config = dict(
    activation='quick_gelu',
    parallel_block=False,
    final_lr_fraction=0.1,
)
Rows from block 6, named by matrix and row number. Rows with one number belong to one attention dimension. Each number is 128 + 32 x the weight over the matrix's rms, rounded and kept within 0 to 255. All counts start at 0.
# q: attention query (model.blocks.6.attn.q.weight, 256x256), inputs 129-171
# k: attention key (model.blocks.6.attn.k.weight, 256x256), inputs 129-171
q.54 [145 127  95  47 128 219 128  36  74  90 167  82 203 171 158 128  98  84 128 128 254 166 128 194 128 128 128  91 194  51  18 192 135 205 189  73 168  96 128  40 128 128 128]
k.54 [170 137 130  84 195 151 108 148 122 128 128 128 106  90  91  93 163 128  66  96 128 120 117 128 128 155 205 128 117 128 151 109 126 113 128 163 128 103 113 128 128 128 151]
q.55 [143 146 118  97 128 167 128  73  97 128 148 128 128  89 128 128 128 128  96 128 158 128 128 148 128 128 128  75 166 108 128 128 128 128 128 128 128 128 128 100 154 128 128]
k.55 [128  94 128 128 128 128  98 127 135 128 128 128 128  81 103 128 167 128 128 119 153 128 128 149 128 167 147 128  96 146 157 128  83 100 123 128 106 119 128 109 128 114 128]
q.56 [128 128 123 122 128 122  61 128 129 136 128 114  93  95  70 128 199 128 128 128 133 128 128 113 128 142 128 128  92 128 128 128 128 128 128 128 128 178 138 140 120 173 128]
k.56 [122  93 128 128  83 128 128 128  95 128 128 128  74 167 176 163 128  87 202 128 128 162 128 128 197 147  98 128 128 128 128 153 107 111 100 128 109 128 128 128 128 188 145]
q.57 [121 162 128  84 143 194  82  91 122  90 128 120 161  48 128 128 168 128  88 128 125 128 128 143 128  81 157 128 128 133  69 128 128 137 168 128 128 137 128 130 127 128 195]
k.57 [163  88 128 128 173 128  86 128 193 112 127 128  58 105 102 128 168  83 128 128 128 178 114 128 220 193 126 196  97 198 151 109  28  77 126 144  82 128 128 128  98 173 169]
q.58 [141 128 109 128 131 128 128 128 128 109 132  77 128 148 128 167 128  78 128 116 184 180 155 147 128 143  96 128 128 128 128 128 128 154 128 128  91 128 128 128 121 128 128]
k.58 [128 161 128  90 128 162 185 131  31 147 128 128 128 152 128 128  74  83 124 102 163 137 151 193 128 114 128  83 163  78  55 138 163 197 123 128 113 101 147  41 146  60 139]
q.59 [128 128 128 110 121 139 128 128 128  91 133 128 128 128 128 128 128 128 128 154 128 128 132 128 128 128 128 128 164 128 128 128 131 128 149 128 128 128 128 112 128 128 128]
k.59 [157 187 128 128 137 128 128 128  64 128  96 128 128 128 168 128 128 128  78 119 161 128 128 179 109  93 128  99 164  81 128 138 189 128 128 118 128 128 128  75 128  67 128]
q.60 [128 103 113 108 129 128 128 128 128 128 128 128 116 128 128 128 128 128 181 128 177 128 128 128 128 152 128 128 137 128 123 128 128 160 165 128 128 104 128 128 128 128 128]
k.60 [130 128 128 115 147 125 128 141 128 117 128 128 110 128 128 114 128 128 129 115 128 108 128 128 128 128 164 157 128 103 151 116 128 128 151 132 143 128 110 128 130 128 128]
q.61 [122 128 128 183  77  76 128 183 180 164 128 128  94 202 128 128 128 165 194 102  43  94 128  66 139 161 128 128 106 178 165 128 128 106  88 128 132 125 110 163 160 128 128]
k.61 [128 128 128 128  88 128 128 128 190 128 174 184 192 154 128 128 143 199 128 128 108  86  91  54 128 128 128 128 124  85 153 103 128 128 179 122 158 162  91 198 146 151  63]
q.62 [128 128 128 126 152 122  79 185 128 165 138 119 102  58  64 119 193 128  99 128  59 128 122 100 150 134 128 128  96 167 128 102 103  74 128 174 128 146 128 128 128 128 128]
k.62 [100 111 128 148  97 128 128 113 128 128 128 128 128 128 129 147 128 100 128 159 128 145 119 139 128 101  77 128 128 128 128 127 128 128 128 128 128 128 156 128 128 151 128]
q.63 [126 131 160 128 150  50 160  94 160 128 128 201  98 128 128 128 128 193  65 144 123  52 128  94 128 180 128 178 145 128 207  24 107 128 128 154 168 163  89 186  86 128  36]
k.63 [128 128 128 161 160  98 128 177 159 166 128 128  70 194 160 128  82 178 128  89 128  85 128  59 128 128 145 128 126 160 128 112 126 128 128 164 128 100 128 222 128 128  59]
q.64 [192 128 128 128 177 183 128 193  47 128  61 128 128  98 128 128 142 128  39  33 128  62 128 128 170 128 128 159 128 128 128 128 128 128 128 139 128 128 111  51  91 121 199]
k.64 [128 116 128 128 166 128 113  88 128 128  63 128 153 128 128 128 174 186  67 128 128 128 115 128 128 126 106 128 128 128 178  76 130 106 168 128 128 128 128 128 128 111 128]
q.65 [128 128 128 128 174 128 128 150 128 105 128 128 128  98 128 132 142 128  45 128 147 128 128 128 131 128 128 128 104 128 128  50 128 128 128 108 128 128 157 131  75 128 134]
k.65 [128 131 128 128 128 128 128 128 128 151  23 128 157  97 108 128 148 128 128 128 128 128 255 136  84 128 128 120 147 128 128 128 128 128  50 128 128 126 128 128 107 128 128]
q.66 [165  80 128 113  87 162 127 128  82 128 173 128 128 128 140 128 128  36 128 128 128 156 183 128 114 128 128  43 128 128 128 218 128 126  69 128 128  89 128  80 128 128 135]
k.66 [ 79  93  91 229 155 128 245 123 151 128 165 128 128 194 255 116   0 128 147 139  84 132 128  99 128 162  81 128  54 191 128 128 172  95  62 128 137  56 142 128 128  87  91]
q.67 [ 98 128 119 128 111 128 198 107 101  76 128 128 128 155 192 128  42 134 179 128 176 177 128 129 128  79 140 128 128 128  99 128 128 175 128 128 128  52 142  89 128 100 128]
k.67 [128 111 128 130 128  43 128 128 183 128 153 154  72 128 128 128 128 128 209 237  68 188 128 158 200  97 128 202 109 196 120 128  63 130 128 128 128 128 128 160 128 128 128]
q.68 [128 128 119 170 125 128  77 128 140 128 172 128 128 128 128 150 128 128 137 128 124  94 112 139 108 128 128 128 161 106 110 128 149 128 123 128 141 167 106 190 128 128 128]
k.68 [180 128  94 126 128 166 196 162 120 128 128  70 157 208 212 128  40 128 128 128 128 128 128 128 128 128 128  87 128 139 128 142 128 141 128 128 128 128 128  86 128 128 128]
q.69 [128 104 137 128 128 128  50 128 213 128 152 128 128 123 128 128 209 128 166 128  56 128 128 130 176 137 128 128 128 153 128 128  60 128 157 128 128 128 129 178 106 148 128]
k.69 [128 128 139 128 111 180 128 128 108 200 128  92 128 128 128 145  96 147 128  33 128 128 161 128 128 128 128  69 166 128 128 128 128 128 128 128 128 137 128  97 156 128 128]
q.70 [128 128 128 128 112 128 128 136 128 128 128 128 127 128 128 128 174 128 126 123 128  99 106  93 128 128 128 128 128 122 124 129 128 116 127 128 151 178  85 128 128 128  89]
k.70 [181 128 128 100 128 195 151 128 124 127 128  98 152 128 155 128 128 128 128 128 145 128 128  97 128 156 128  63 113 121 119 128 119 128 128 117 128 128 128 118 128 130 148]
q.71 [150 172 163 128 128 128 128 159 171 116 109 128 128 128 128 128 128 200 128  88 128  91 128  75 128 128 128 144 176 145 171  82 131 128 128 151 148 128 102 128 128 202 115]
k.71 [168 157 128  37 127 208  62 128  97  98 139 148 128  84  17 128 216 186  62  99 181  63  39 128 128 128 174  86 130  33 109 128 128 128 216 128 151 157  89 127 128 160 173]
q.72 [128 128 128 108 128 128 100 106 151  99 111 132 128 128 128 113 161  87 128 193 103 173  93 128 188 128  96 128 128 128 131 140  50 128 161 128 128 128 156 128 105 128 128]
k.72 [111 134 128 171 105  88 128 128 128 189 128 133 126 155 128 128 110 128 157 100 128 128 128 128 128 145 128 150 128 166 128 128 170 128  55 151 128 128 128 138 128 142 102]
q.73 [ 31 128 154 128 128 128 204 132  87 128  43 128 188 128 156 128  66 128 128 163 159 128 248 128  31  62 113 128 128 128 159  78 228 188 128 128  66 103 192 128 128  63  81]
k.73 [128 128 150 128 128 113  64 128 135 128 128 128 102 128  52 128 128 128 140 203 128 128 128 128 142  88 122 147 128 155  97 144 128 128 128 128 104 128 160 172 128 128 128]
q.74 [121 128 128 128 128 128 145  62 128 128 128 128 128 128 128  75  87 128 128 170 128 174  81 132 128 128 135 128 128 128 127 135 128 128 168 128 128  56 159 128 128 128 128]
k.74 [128 128 128 113 128 112 128 128 153 128 128 128 128 128 128 128 128 128 128 128 128 128 128 128 128 134 106 156 128 155  82 128 128 203 128 128 128 128 128 128 128 128 128]
q.75 [171 128 128 128 128 128  98 173 104 128 128 110 110  91 106 171 150 128  85  49 128  50 128 112 128 128 164 128 128 128  95 128 128 122 128 128 168 183  74  98 116 157 199]
k.75 [128 128 128 128 128 160 162  89 128 128  73 128 146 128 128 128 128 128 128 128 128  99 128 128 150 128 128 128 128  91 128 128  90 128 128 128 128 128 128 157 128 118 128]
q.76 [128 128 116 128 133 195 219 128  87 128  83 128 128 128 128 152 128 128  93  74 181 154 166 136 128 128 147  83 128 128 128 128 128 128 128 128 126  67 128 128 128  96 128]
k.76 [ 58 128 128 144 128  96 128 128 158 128 128 168 111 128 128 128 173 128 150 197  79 128 128 128 128 128 128 128 128 128 128 124 114 128 128 128 128 128 128 183  81 126 145]
q.77 [128 128 160 128 155 128 128 128 213 119 128 128 128 128 128 128 128 173 128 128 128 128 103 128 100 128 128 128 128 128 165  92 128 128 128 128 122 128 128 128 114 128  92]
k.77 [128 159 128  15 128 128 128 128 126 128 128 128 128 128  64 155 180 128 145 128 128 128 126 128 128 128 128 128 174 128  52 128 128 128 212 128 128 120 114 128 128 128 128]
q.78 [128 128 128 128 133 128  82 133 214 128 138 191  54 142 108  64 128 128 169 188 128 128  54 123 227 128  97 128  42 128 128 128  20  73 183 189 149 125 116 128  93 153 128]
k.78 [156 128 128 128 113 124 103 162 128 204 143 128 128 162 128 128 165 128 128  60 128  62 137  86 128 128 128 128 157 128 128 128 128 128 128 154 128 128  93  83 114 140 128]
q.79 [ 86 128 128 101 128 128 190 142  39 128 128 128 128 142 163 128  60 148 128 105 197 113 169 136  65  51 128 128 128 128 128 134 214 181 128 128 101  96 149 128 128  82 162]
k.79 [128 128 128 128 128  88 128 128 140 128 120 169  89 128 128 128 128  80 128 229 128 204 128 128 128 128 128 180 128 142 128 128  66 128 128 128 128 128 128 149 128 128 128]
q.80 [128 128 128 122 128 128 171 162  87 128 121  49 128 192 175 120 106  75  94 137 255 208 167 218 128 128  54 128 128 128 128 128 182 157 128 138 128  26 203  82 128  61  50]
k.80 [128 128  68 128 128 143 154 128  70  71 128 106 128 128 128 160 128  91  92 158 165 213 141 203 128 128  48  99 131 140  92 191 207 128 128  95 128  91 128 107 112 128 139]
q.81 [128 128 111 128 128 128 128 152 158 164 115 128 158 128 128 128 128 128 128 128 128 128 153  81  89 128 128 128 164 117 128  88 128 128 128 128 178 148  83 128  59 128  79]
k.81 [128 128 159  79 100 128 159  27 124 128 142 116 128 163 165 117  74 128 192 145 128 130 105 128  73 128 128 137 128  62 128 128  86 211 194 128 167 119 103 105 128  69 105]
q.82 [112 141 111 128 128 128 141  76 151 128 140 128 162 139 128 128 128 121  87 137 128 135 128 154  60 128 108 128 128 128 128 128 128 128 128 126 128 113 128 128 128 128  80]
k.82 [ 99 128 107 120 130 121 120  45  83  98 128 128 157 128 133 146 136  86 106 180 227 128 143 181 128 128  25 140 136  59 128 110 128 128 153 118 148 128 128  86 128  77 128]
q.83 [128 128 159 128  71 124  69 117 128 128 128 162 105  66  73 128 162 128 128 128  62 103  89 128 203 128 128 128 113 128 128 128  80 111 128 130 128 195 128 147 128 166 211]
k.83 [128 128 128 128 128 128  75 187 200 136 120 128 128  84  66 128 182 128 133 111  46  63 133  21 128 128 203 128 128 168 162 101 128  80  97 139 128 191  58 128  92 204 147]
q.84 [166  85 121 128 128 128  84 157 158 128 106 144  87  57  93 128 141 128 130  95  50  62 100  51 128 120 175 102 128 128 148 128  67  77 100 128 201 184  57 161 128 178 218]
k.84 [128 123 211 128 128  83  94 187 198 204 128 162 128 128  95 110 157 181 128  91  26  44 128   6 128 128 202 164 128 128 173 110 128 128  93 153 111 187  79 191 149 199 114]
q.85 [161 128 171  74  81 105 133 128  73 136 119 135 128 152 103 128 149  98 128 128 171 189 128 128 110 128 128 128 197 128  87 128 128 218 128 167  61 119 181  51 128 128  86]
k.85 [128 128 115  18 128 176 128 128 117  27 128 101 171 131 128  83 128 141  86 128 159 128  98 200 117  79 128 128 128  48  63 128 128 128 177  96 142  98 128  77  86  54 171]
q.86 [ 32 150 128 128 128  90 132  31 128 122 155 163 128 128 128 130 128 146 166 238 128 151 128 157 128 119  56 177 128 128  84 144 154 180 171  71 128 128 128 128 128 128  62]
k.86 [128 128  45 108 101 128 128  84 128 111 128  91 160 128 128 195 128 112 111 128 128 128 133 128 128 128 108 128 182 128 128 163 128 112 132 122 210 128  54 128 128 128 128]
q.87 [184 128 128 128 128 128 164 128 120 159 138 128 160 128 134 128 107 150 118  57  82 128 143 118 112 101 196 128 195 130 128 120 128 118  99 144 161 128 128 128 154 128 147]
k.87 [128 128 185 110 148 128 158 128  99 136 104 131  74 128 149  70  96 121 128 142 159 128 111 224 128 128 141 158  92  65 128  80 115 168 161 128  82 107 187 128 128  60 111]
q.88 [128 128 124 128 128 135 194 141 121 150 128 128 106 151 183 128  63 149 128 128 126 128 128 187 128 128 120 147 128 117 145 117 198 128 122 128 103  30 173 128 139  92 128]
k.88 [128 128 104 164 128 128 155 128 128 121 128 120  64 128 160 128 128  95 113 128 128 166 128 196 175 128 128 139 128 128 128 128 128 115 128 134 128  88 205 128 166 128 120]
q.89 [121 128 128 128 128 145  83 128 128 128 128 140 126  64  98 145 148 128 128 128  61 106 119 128 183 109 153  82  95 128 128 128 128  64  78 128 128 188 128 166 128 164 215]
k.89 [161 128 128 128 153 128  32 180 128 187  91 174 128  43  17 128 255 128  59  99  76  86 128  83 157 128 128 128 176 185 180  80 112  87  89 220 128 200  90 128  92 198 128]
q.90 [103 128  78 128 168 128  86 128 112  70 122  95 128 122 128 128 128  82 102 156 128 128 128 177 128 154  67 102  67 128 113 172 134 128 146  99 122 128 128 128 132 128 147]
k.90 [127 140  87 128 128 128  75 121 127 158 128 128 128 128  88 191 198 128  97 121 128 128 154  92 128 117  85 114 194 201 128 128 158 128 128 151 128 168 120 128  83 192 128]
q.91 [128  87 128 128 128 128  81 128 158 136 128 128 116 128  80 128 173 150 128  85  84 128 106  64 128 131 186 128 125 162 163  79 128  70 128 128 123 204 128 128 128 197 162]
k.91 [128 128 149  91 128 128 128 128 128 128 128 144 128 128 128  67 128 191 128 128 128 128 128 128 128 128 179 128 128 106 128 128 128 112 151 128 128 128 128 140 128 128 134]
q.92 [122 128  52 151 205 128  75 128 206 128  97 128 128 108 128 165 187 128  91 102 128 128 167  64  71 128  78 161 128 151 184 128 128  97 110 109 231 188  57 140  98 128 100]
k.92 [128 115 127 160  50  93 128 128 137 186 152 139 128 133 129 128 128 116 169 152 117 128 128  85 128 143  70 128 203 128 128 150 104 128 156 145 128 183 128 148 128 150  82]
q.93 [131 128 144 128 147 143 213 191  92 148 128 106 128 129 189  74  44 134 118  84 128 152 128 128 128 128 128 117 128 132 128 128 153  76 128 128  81  37 197 126 153  80 128]
k.93 [128 137 128 128 204  97 180 128 108  89  97 128 128 146 128 102 128 128 128 128 128 128 128 173 119 109 122 129  43 128 161 128 193 128 128 110 128  61 198 128 128  80 131]
q.94 [147 170 128 128 128 165 190 136 115 128 128 128 150 154 128 128  51 190 177 102 128 135 128 128 130 128 190 120 190 141 127 145 139 128 128 116 128  78 127 128 146 128 128]
k.94 [164 128 176 128 128 128 159 177 128 128 128 118  54 128 128  82  86 141 128 100 128 118 112 174 128 128 186 128 100 128 129  82  60 128 125 128  97  81 151 128 128 128 128]
q.95 [128 131 128 102 128 128 212 128  71  74 128 128  48 191 222 128   6 128  90 128 198 128  59 233 154 162 128 128  40 101 133 156 154 155 202 128  71   6 128 130 128  64 128]
k.95 [128 128  65 128 128 158 128 213 128 112 149 100 129 128 128 172 128 112 136 105 128 187 128 128 139 128  89  80 112 216 150 178 184  67  57 105 128 128 204 128 155 179 154]
q.96 [128 102 128 128 128 128 128 128 128 135 195  84  77 168 128 128 131  91 170 128  90 166 128 128 175 182 128 128 139 173 128 128 128 104 105 128  77 112 151 135 192 187 128]
k.96 [128 128 149  83 151 128 107  60 128 114 128 192 108 128 128 102 128 128 128 187 128 128 128 136 174  78 128 177 128 128 153 128  69 185 208 160 128 121 128 131  79 114 128]
q.97 [128  72  86 158 128 173  85 128 120 171 128 128 199  81 107 206 178 134  81 106 126 101 128  66 128 116 128  48 128 105 128 128 128  92  92  98 178 180  88 141 152 169 128]
k.97 [154  78 128 128 128 150 128 173 165 150 135 136 117 194 212 128  26 128 165  61  73 128 128  86 128 178 128 128 115 148 160 126 128 128 128 128 149 104 128 154 195 138 120]
q.98 [200  92 128  86  91 223  93 128 128 128 207 128 135 128 128 128 128 128 144 128 128 189  80 102 170 128 180 128 128 128 128 128  98 128 138 128 128 105 128 128 183 222 184]
k.98 [221 125 140  55 128 164 136  73  96  97 128 128 124  94 128 109 110 103 128 131 163 152 128 191 128 106 180 128 128 128 114 120 128 155 155 128 115  61 144  66 128  81 171]
q.99 [157  81 140 124 168 128 128 185 156 169  86 128  90 128  93  81 170 128 111  95 112  84 128  63 128 172 145 128 101 121 202  45 128  70 128 190 128 128 128 128 128 128 128]
k.99 [ 42 128 111 203 200 128 128 142 129 128 128 128 142 128 128 128 128 128  78 153 117  48 128 128  73 128 102 103  63 131 128 134 210  63 112  86 145 128 128 180 128 128 128]
q.100 [128 128 157 128 190  99 128 128 147 128 128 208 128  86  95 128 152 148  96 128 128 128  84 141 128 128 169 128 128 128 128  68  85 128 170 172 122 128 128 142 128 128 128]
k.100 [ 30 141 104 185 166 128 128 128 128 128 128  99 128 128 128 154 163 128 128 128 128 128 139 128  91 130  64  94 102 155 113 159 196  72 109  75 128 128 172 153 128 128 128]
q.101 [ 79  96 128 128 124 143  67 128 128 198  90 128 202  61  73 128 212 161  94 132 128  68 128  58 128 128 128  62 128  98 146  83 128  78 128  99 158 220  95 128 128 139 107]
k.101 [ 64 136 132 204 132 129 128 177 171 128 184 128 128 189 172 128  67 205 128  83  66  47 128  79 128 155 128  72 129 140 132 128 212 113  93  99 147 128  99 181 185 150 128]
q.102 [128 128  78 128 128  57 211 128 115 128  89  82 128 204 216 128  39  89 128 126 128 112 128 181 106 173  50 128 128 128 128 128 128 133 128 128 155  73 128 128 128  48  91]
k.102 [186 128 116  93 128 106 128 140 128 128  71 138  75 128 147 128 128 128 102 128 128 128  96 128 247 128 101 196 128  84 168  95  63 140 156 191 128 141 102 128 103 128 128]
q.103 [100 161  88  97 167 126 128 119 128  70  90 128 179  86 128 122 114 128  95 160 107 128 128 128  75  50 128 125 128 128 128 153 128 128 128  97 172 121 128  98  36  64 158]
k.103 [128  66 128 128 138 150 128 206 128 128 128  74  89 128 128 128 118 117 128  42 128 128 128 109 112 164 128 128  62 179 142 128 133  90  73 151 128  79 128 128 140 128 128]
q.104 [ 23 158 137 187  84 128 161  59 115 155 128 128 173 149 166 185  86 128 157 185 128 128 170 161 128 128  60 128 149 128  89 134 177 157 128  55 126 128 128 128 128  98 112]
k.104 [184 128 155  80  58 134 151 128 128 174 128 131 128 197 137 125 105 128 162  91 128 128 128  90 165 155 173 143 201  59 128  91  96 194 152 159 128 128  86 132 186 128 108]
q.105 [181 128 109 122 148 121 112 128 128 128 128 128 128 109 110 142 159 128  86 128 128 112 128 128 128 128 130 128 128 128 128 119 128 124 128 128 161 128  99 128 116 128 128]
k.105 [128  97 111 171 119 128 128 141 111 128 128 103 128 128 156 128 110 128 146 110 128 128 128 128 128 148 128 108 104 146 138 141 134  98 103 128 128 128 133 119 148 145 128]
q.106 [ 64 170 182 155 128  67 157  84 128 128 128 177 110 155 147 128  95 128 166 205 128 128 128 176 139 109  97 177 128 128 128 128 123 164 128 128  89 149 168 128 115  77 109]
k.106 [128 191 145 128 128 105  71 128 157 147 174 128 187 128  35 146 228 141 126 159 132 123 148 128 128 121 128 128 216 116 128 136 128 150 128 107 128 222 128 128 116 128 122]
q.107 [128  97 128 128  63 128  94 139  94 128 175 128 109 128 128 128 128 128 155  87 139 128 128 128 175 150 128 128 180 150 128 128 128 128 128 141 128 128 128 128 182 190 128]
k.107 [128 118 128 128 151 128 128 108 143 116 128 182 128 128 128 128 110 128 128 144 128 128 128 128 128  95 128 161 123 128 128 128 128 149 161 164 128 128 119 128 128 140 140]
q.108 [128 128 131 128 128  79 185 128 128 128 128 128  86 153 163 128  81 123 128 128 138 128 128 158 128 139 116 128 128 128 128 128 128 136 128 128 128 128 128 128 128  84  99]
k.108 [113 116 125 128 128 109 133 116 128 128  87 132 128 128 128 141 130 128 128 167 128 128 115 128 187  73  95 149 128  98 128 128 132 128 129 144 139 139 128 128  97 128 128]
q.109 [240  87 128 128  55 217 128 160 114 137 242 128 102 158 128 157 128 128 159  34 128 203  71  89 218 186 181 128 128 155 128 171  66 128 162 170  83 121 128 107 226 244 128]
k.109 [210 186 128  82 128 128  86  20 112  93 128 148 147 128 128 128 175  58 105 191 174 170 128 214 160 101 128 128 174 128  98 128  57 128 158 108 128 128 131  89 110 112 197]
q.110 [146 199 186  81 166  70 153 128 150  68 130 196 128 128 128  17 101 128 154 128 112 134 128 179 168 128 128 230 106 151 128 106 128 167 179 162  84  93 150 105  61  84 128]
k.110 [128 160 124 128 168 128  74 116 128 128 107 100 128  57  37 128 250  91  84 173 128 181 128 184  84 128 128 131 128 128 128 133 182 110 139 128  91 144 128 108  69 104 131]
q.111 [115 216 128  79  90 128 128  42 128  66 199 183 163 128 128 134 117 128 128 184 159 146 128 206 128  57 144 119 202 128  27 196 143 217 216  87 128 112 137 128 128 128 156]
k.111 [128 133 136  81 128 128 112 128 128  93 197 128 128 128 108 144 167 128 128 128 128 255 144 171 128 169 128 128 226 128  30 171 128 175 128 137  81 113 168  91 138 128 121]
q.112 [128 128 194 108 128 177 151 128  83 140 154 128 128 167 152  77  89 128 148 104 185 128  81 158 128 187 173 157 162 128 128  89 128 174 128 169  31  62 184 128 187 128 128]
k.112 [128 163 128  87 123 128 101 171 128 102 128 128 128 128  98 128 166 128 128 141 128 128  82 128 128  71 128 128 128  70 104 133 128 112 175 165 128 155 128 128  62 123 164]
q.113 [106 128 128 128 154  77 116 153 151  97 128 128 128 128 128 128 128 128 128 168 128 128 128 158  60 128 128 105 125 128 128 128 213 126 128 128 128 128 128  98 128 128 150]
k.113 [135 128 128 128 241 127 168 128 179 128 119 128 168  99 128  77  88 128 128 126 163 128 158 128 128 116 168 128  99 128 162 114 128 108  95 128 128  47 128 144 128  53 128]
q.114 [110 128 128 126  54 107  41 109 174 128 190 123 128  86  52 128 225 128 128 172  70 128 128 124 128 128 128 128 190 167  51 214 127 116 128 128 128 225  91 120  78 194 204]
k.114 [128 128 128 148 189  77 195 132 164 128  80 125 174 128 183 140  51 128 128 128 128 149 195 134  37 128 128 143  91 142 155 141 128 128  79 128 128  96 137 128 100  51  93]
q.115 [128 128 128 128 237  74 176 151 128 128 128  96 128 129 163 128  94 128 128 128 150 128 159 128 128 183 100 173 128 145 128 128 128 128 128 128 122  80 128 106 128  42  75]
k.115 [128 174 128 128 128 181 128 128 128 128 189 128 147 105  74 128 163 128 106 128 163 142  93 128 150 127 163 119 206 128 104 131 112 128 192 134 128 128 128 128 128 198 140]
q.116 [128  94 170 128 128 182 182 128  61 128 128 141 102 179 184  77  56 128 128 111 209 188 128 174 122 128 159 126 128 128 128 128 124 181 154 150  50  27 198 128 217 113 128]
k.116 [128 138 128  92  81 163  69 128  85 114 142 128  91  85  75 135 196 142 128 127 131  89  70 128 210 104 151 128 133  98  98 130 128 128 178 128 128 165 103 128 128 172 194]
q.117 [128  86 128 115 128 128 228 128  69 128 128  90  81 171 208 128  42 128  68 128 161 128 178 136 128 128 139 162 128  49 191  18 150 141 128 157 133  69 128  68 125   0 128]
k.117 [128 128 128 128  42 229  92  84  92 156 210 108 128 128  92 128 168 117 128  98 128 128  66 128 207 128 180  98 229 128  90 120 128 128 128 128 128 136 138 128 211 218 149]
q.118 [128  82 144 128  56 128  81 112 182 171 175 180 105 134 100 111 154 128 128  74 128 128  55  55 226 188 157 123 128 157 165 102  38  87 154 167 128 128 128 228 128 255 128]
k.118 [103 140 128 128 177  46 157 128 128 128 128 128 128 128 169 128 107 135 128 143  57 151 128 172 155 155  45 153  51 128 128 128 161 128 128 128 108 128 172 128  58  77 105]
q.119 [128 128 128 163  69 174  79 128 180 153 128 146 108  93  91 128 168 184 128  74 128  73  81  63 234 128 128 114 128 150 156 107  34  65 128 160 128 182  60 194 161 239 128]
k.119 [117 129 106 199 169  64 171 183 128 128  82 128 122 172 177 128  93 122 128 128 128 169 128 158 128 166  64 152  83 128 166 102 128 128 128 128 111 110 179 128  91  70  86]
q.120 [128 197  68 146 128  57 119 128 165  99 102 124 176 114 128 128 158 128 128 169 128 128 128 128  73 128  81 115  90 128 128 171 196 103 128  70 213 169  80 128  49 128 162]
k.120 [128 128 128 119 200 128 174 118 188 128 140 128 128 128 154 128  78 128 128 128 128 128 181 128 128 128 128 128 128 168 158 121 155 175  86 128 128  66 128 128 128  71  55]
q.121 [128 128  98 128 119 128 128  82 128 128 128  64 128 128 128 175 128  69 128 145 131 128 157 128 128  99 128 119 128 128 128 169 128 128  76 120 130 162 128  88  95 112 128]
k.121 [152  89 128 189  21 168 128  52 152 143 128 133 128 130 128 128 128 128 221 108 128 128 199  65 128 151 128 128 215 128 113 128  76 148  75  71 128 213 128 128 242 209 146]
q.122 [101 128 128 128  73 128 128 128  83  72 128 128 128  94 128 160 128 128 128 155 174 128 128 128 130 128 128 128 166 128 128 128 128 128 128 128  96 128 128 128 156 128 128]
k.122 [128 128 128 128  91 128 126 114  96 128  80 128 128 131 128 128 127 128 157 128 145 107 128 128 165 107 128 128 128 128 128 105 100 125 128 137 128 167 117  78 133 128 128]
q.123 [128 170 129 128 128 128 128 128 101 128 210 128 128 128 128 128 128 128 128 128 128 128 128 128 128 128 105 116 188 128  56 128 174 128 152 128 128  99 128 128 156 128 128]
k.123 [128 154 128  93 128 128 128 128 147  93 100 128 128 105 145 128  95 128 128 166 128 128 128 130 128  69 148 128 128 128 132 128 128 117 136 133 128  83 128 108  45 128 163]
q.124 [128 184 121  85 176 128 163 144  79  83 127 110 162 146 155 128 102 128 128 128 159 179 182 180  16  61 128 126 128 117  83 128 224 181 121  94 128  76 128  60 128  49 128]
k.124 [128 128 128 128  89 179  84  79 119 128 163 128 141 128  85 123 166 128 149 128 147  80 128  81 109  83 200  98 155 140 128 162 128 128 128 128 128 146  60 132 187 168 168]
q.125 [128  96 128 121  89 189 124  89 128 128 128 170 128 121 128 128 115 128 165 128 128 149 128 128 128 128 128 128 168 128 128 128 128 126 128 128 136  91 117 128 128 128 128]
k.125 [ 50 128 128 180  52 128  78 128 128 156 130 128 107 146 100 162 184 128 205 128  93  79 128  87 128 128 110 120 117 128 128 159 128 128 128 128 128 204 114 168 189 175 128]
q.126 [128 128 128 128  63 128  97 128  91  82 128 128 140  82 104 179 146 104 128 128 128 152 128 128 150 128 128 113 146 128 128 195 119 135 128 128 128 172 128 128 128 134 128]
k.126 [128  80 128 128 128 128 128 128 130 128  99 128 128 174 186 128  86 128 173 115 128 128 128  75  91 132 128 128 128 126 123 135 126 128 128 116 128 128 128 128 128 128 101]
q.127 [128 128 128 128 185  45 128 128 128 128 128 128 128 150 122 128 141 128  54 142  79  84 128 128 128 128 128 128  86 128 162 128 128  97 115 128 134 152 125 140  90 105 100]
k.127 [128 198 128 128 221 128 161 128 128  67 128 128 128  79 116  78  97 128  35 128 128 175 128 223 128 130 128 140 128 128 128 128 128 122 128 128 128  45 147 128 128  94 128]
q.128 [ 99 129 128 128 128 128  90 149 156 143 128 219 128 128  97  92 156 207 169 117 128 128 128  87 137 109 170 176 128 128 156 128 128 160 156 117 128 128 120 128 151 205 128]
k.128 [118 128 128 163 128 141 152 128 115 185 164 128 122 189 168 128 128 128 128 131 128 128 128 128 128 128 128 128 128 101 128 128 147 128 138 128 128 111 141 153 128 128  78]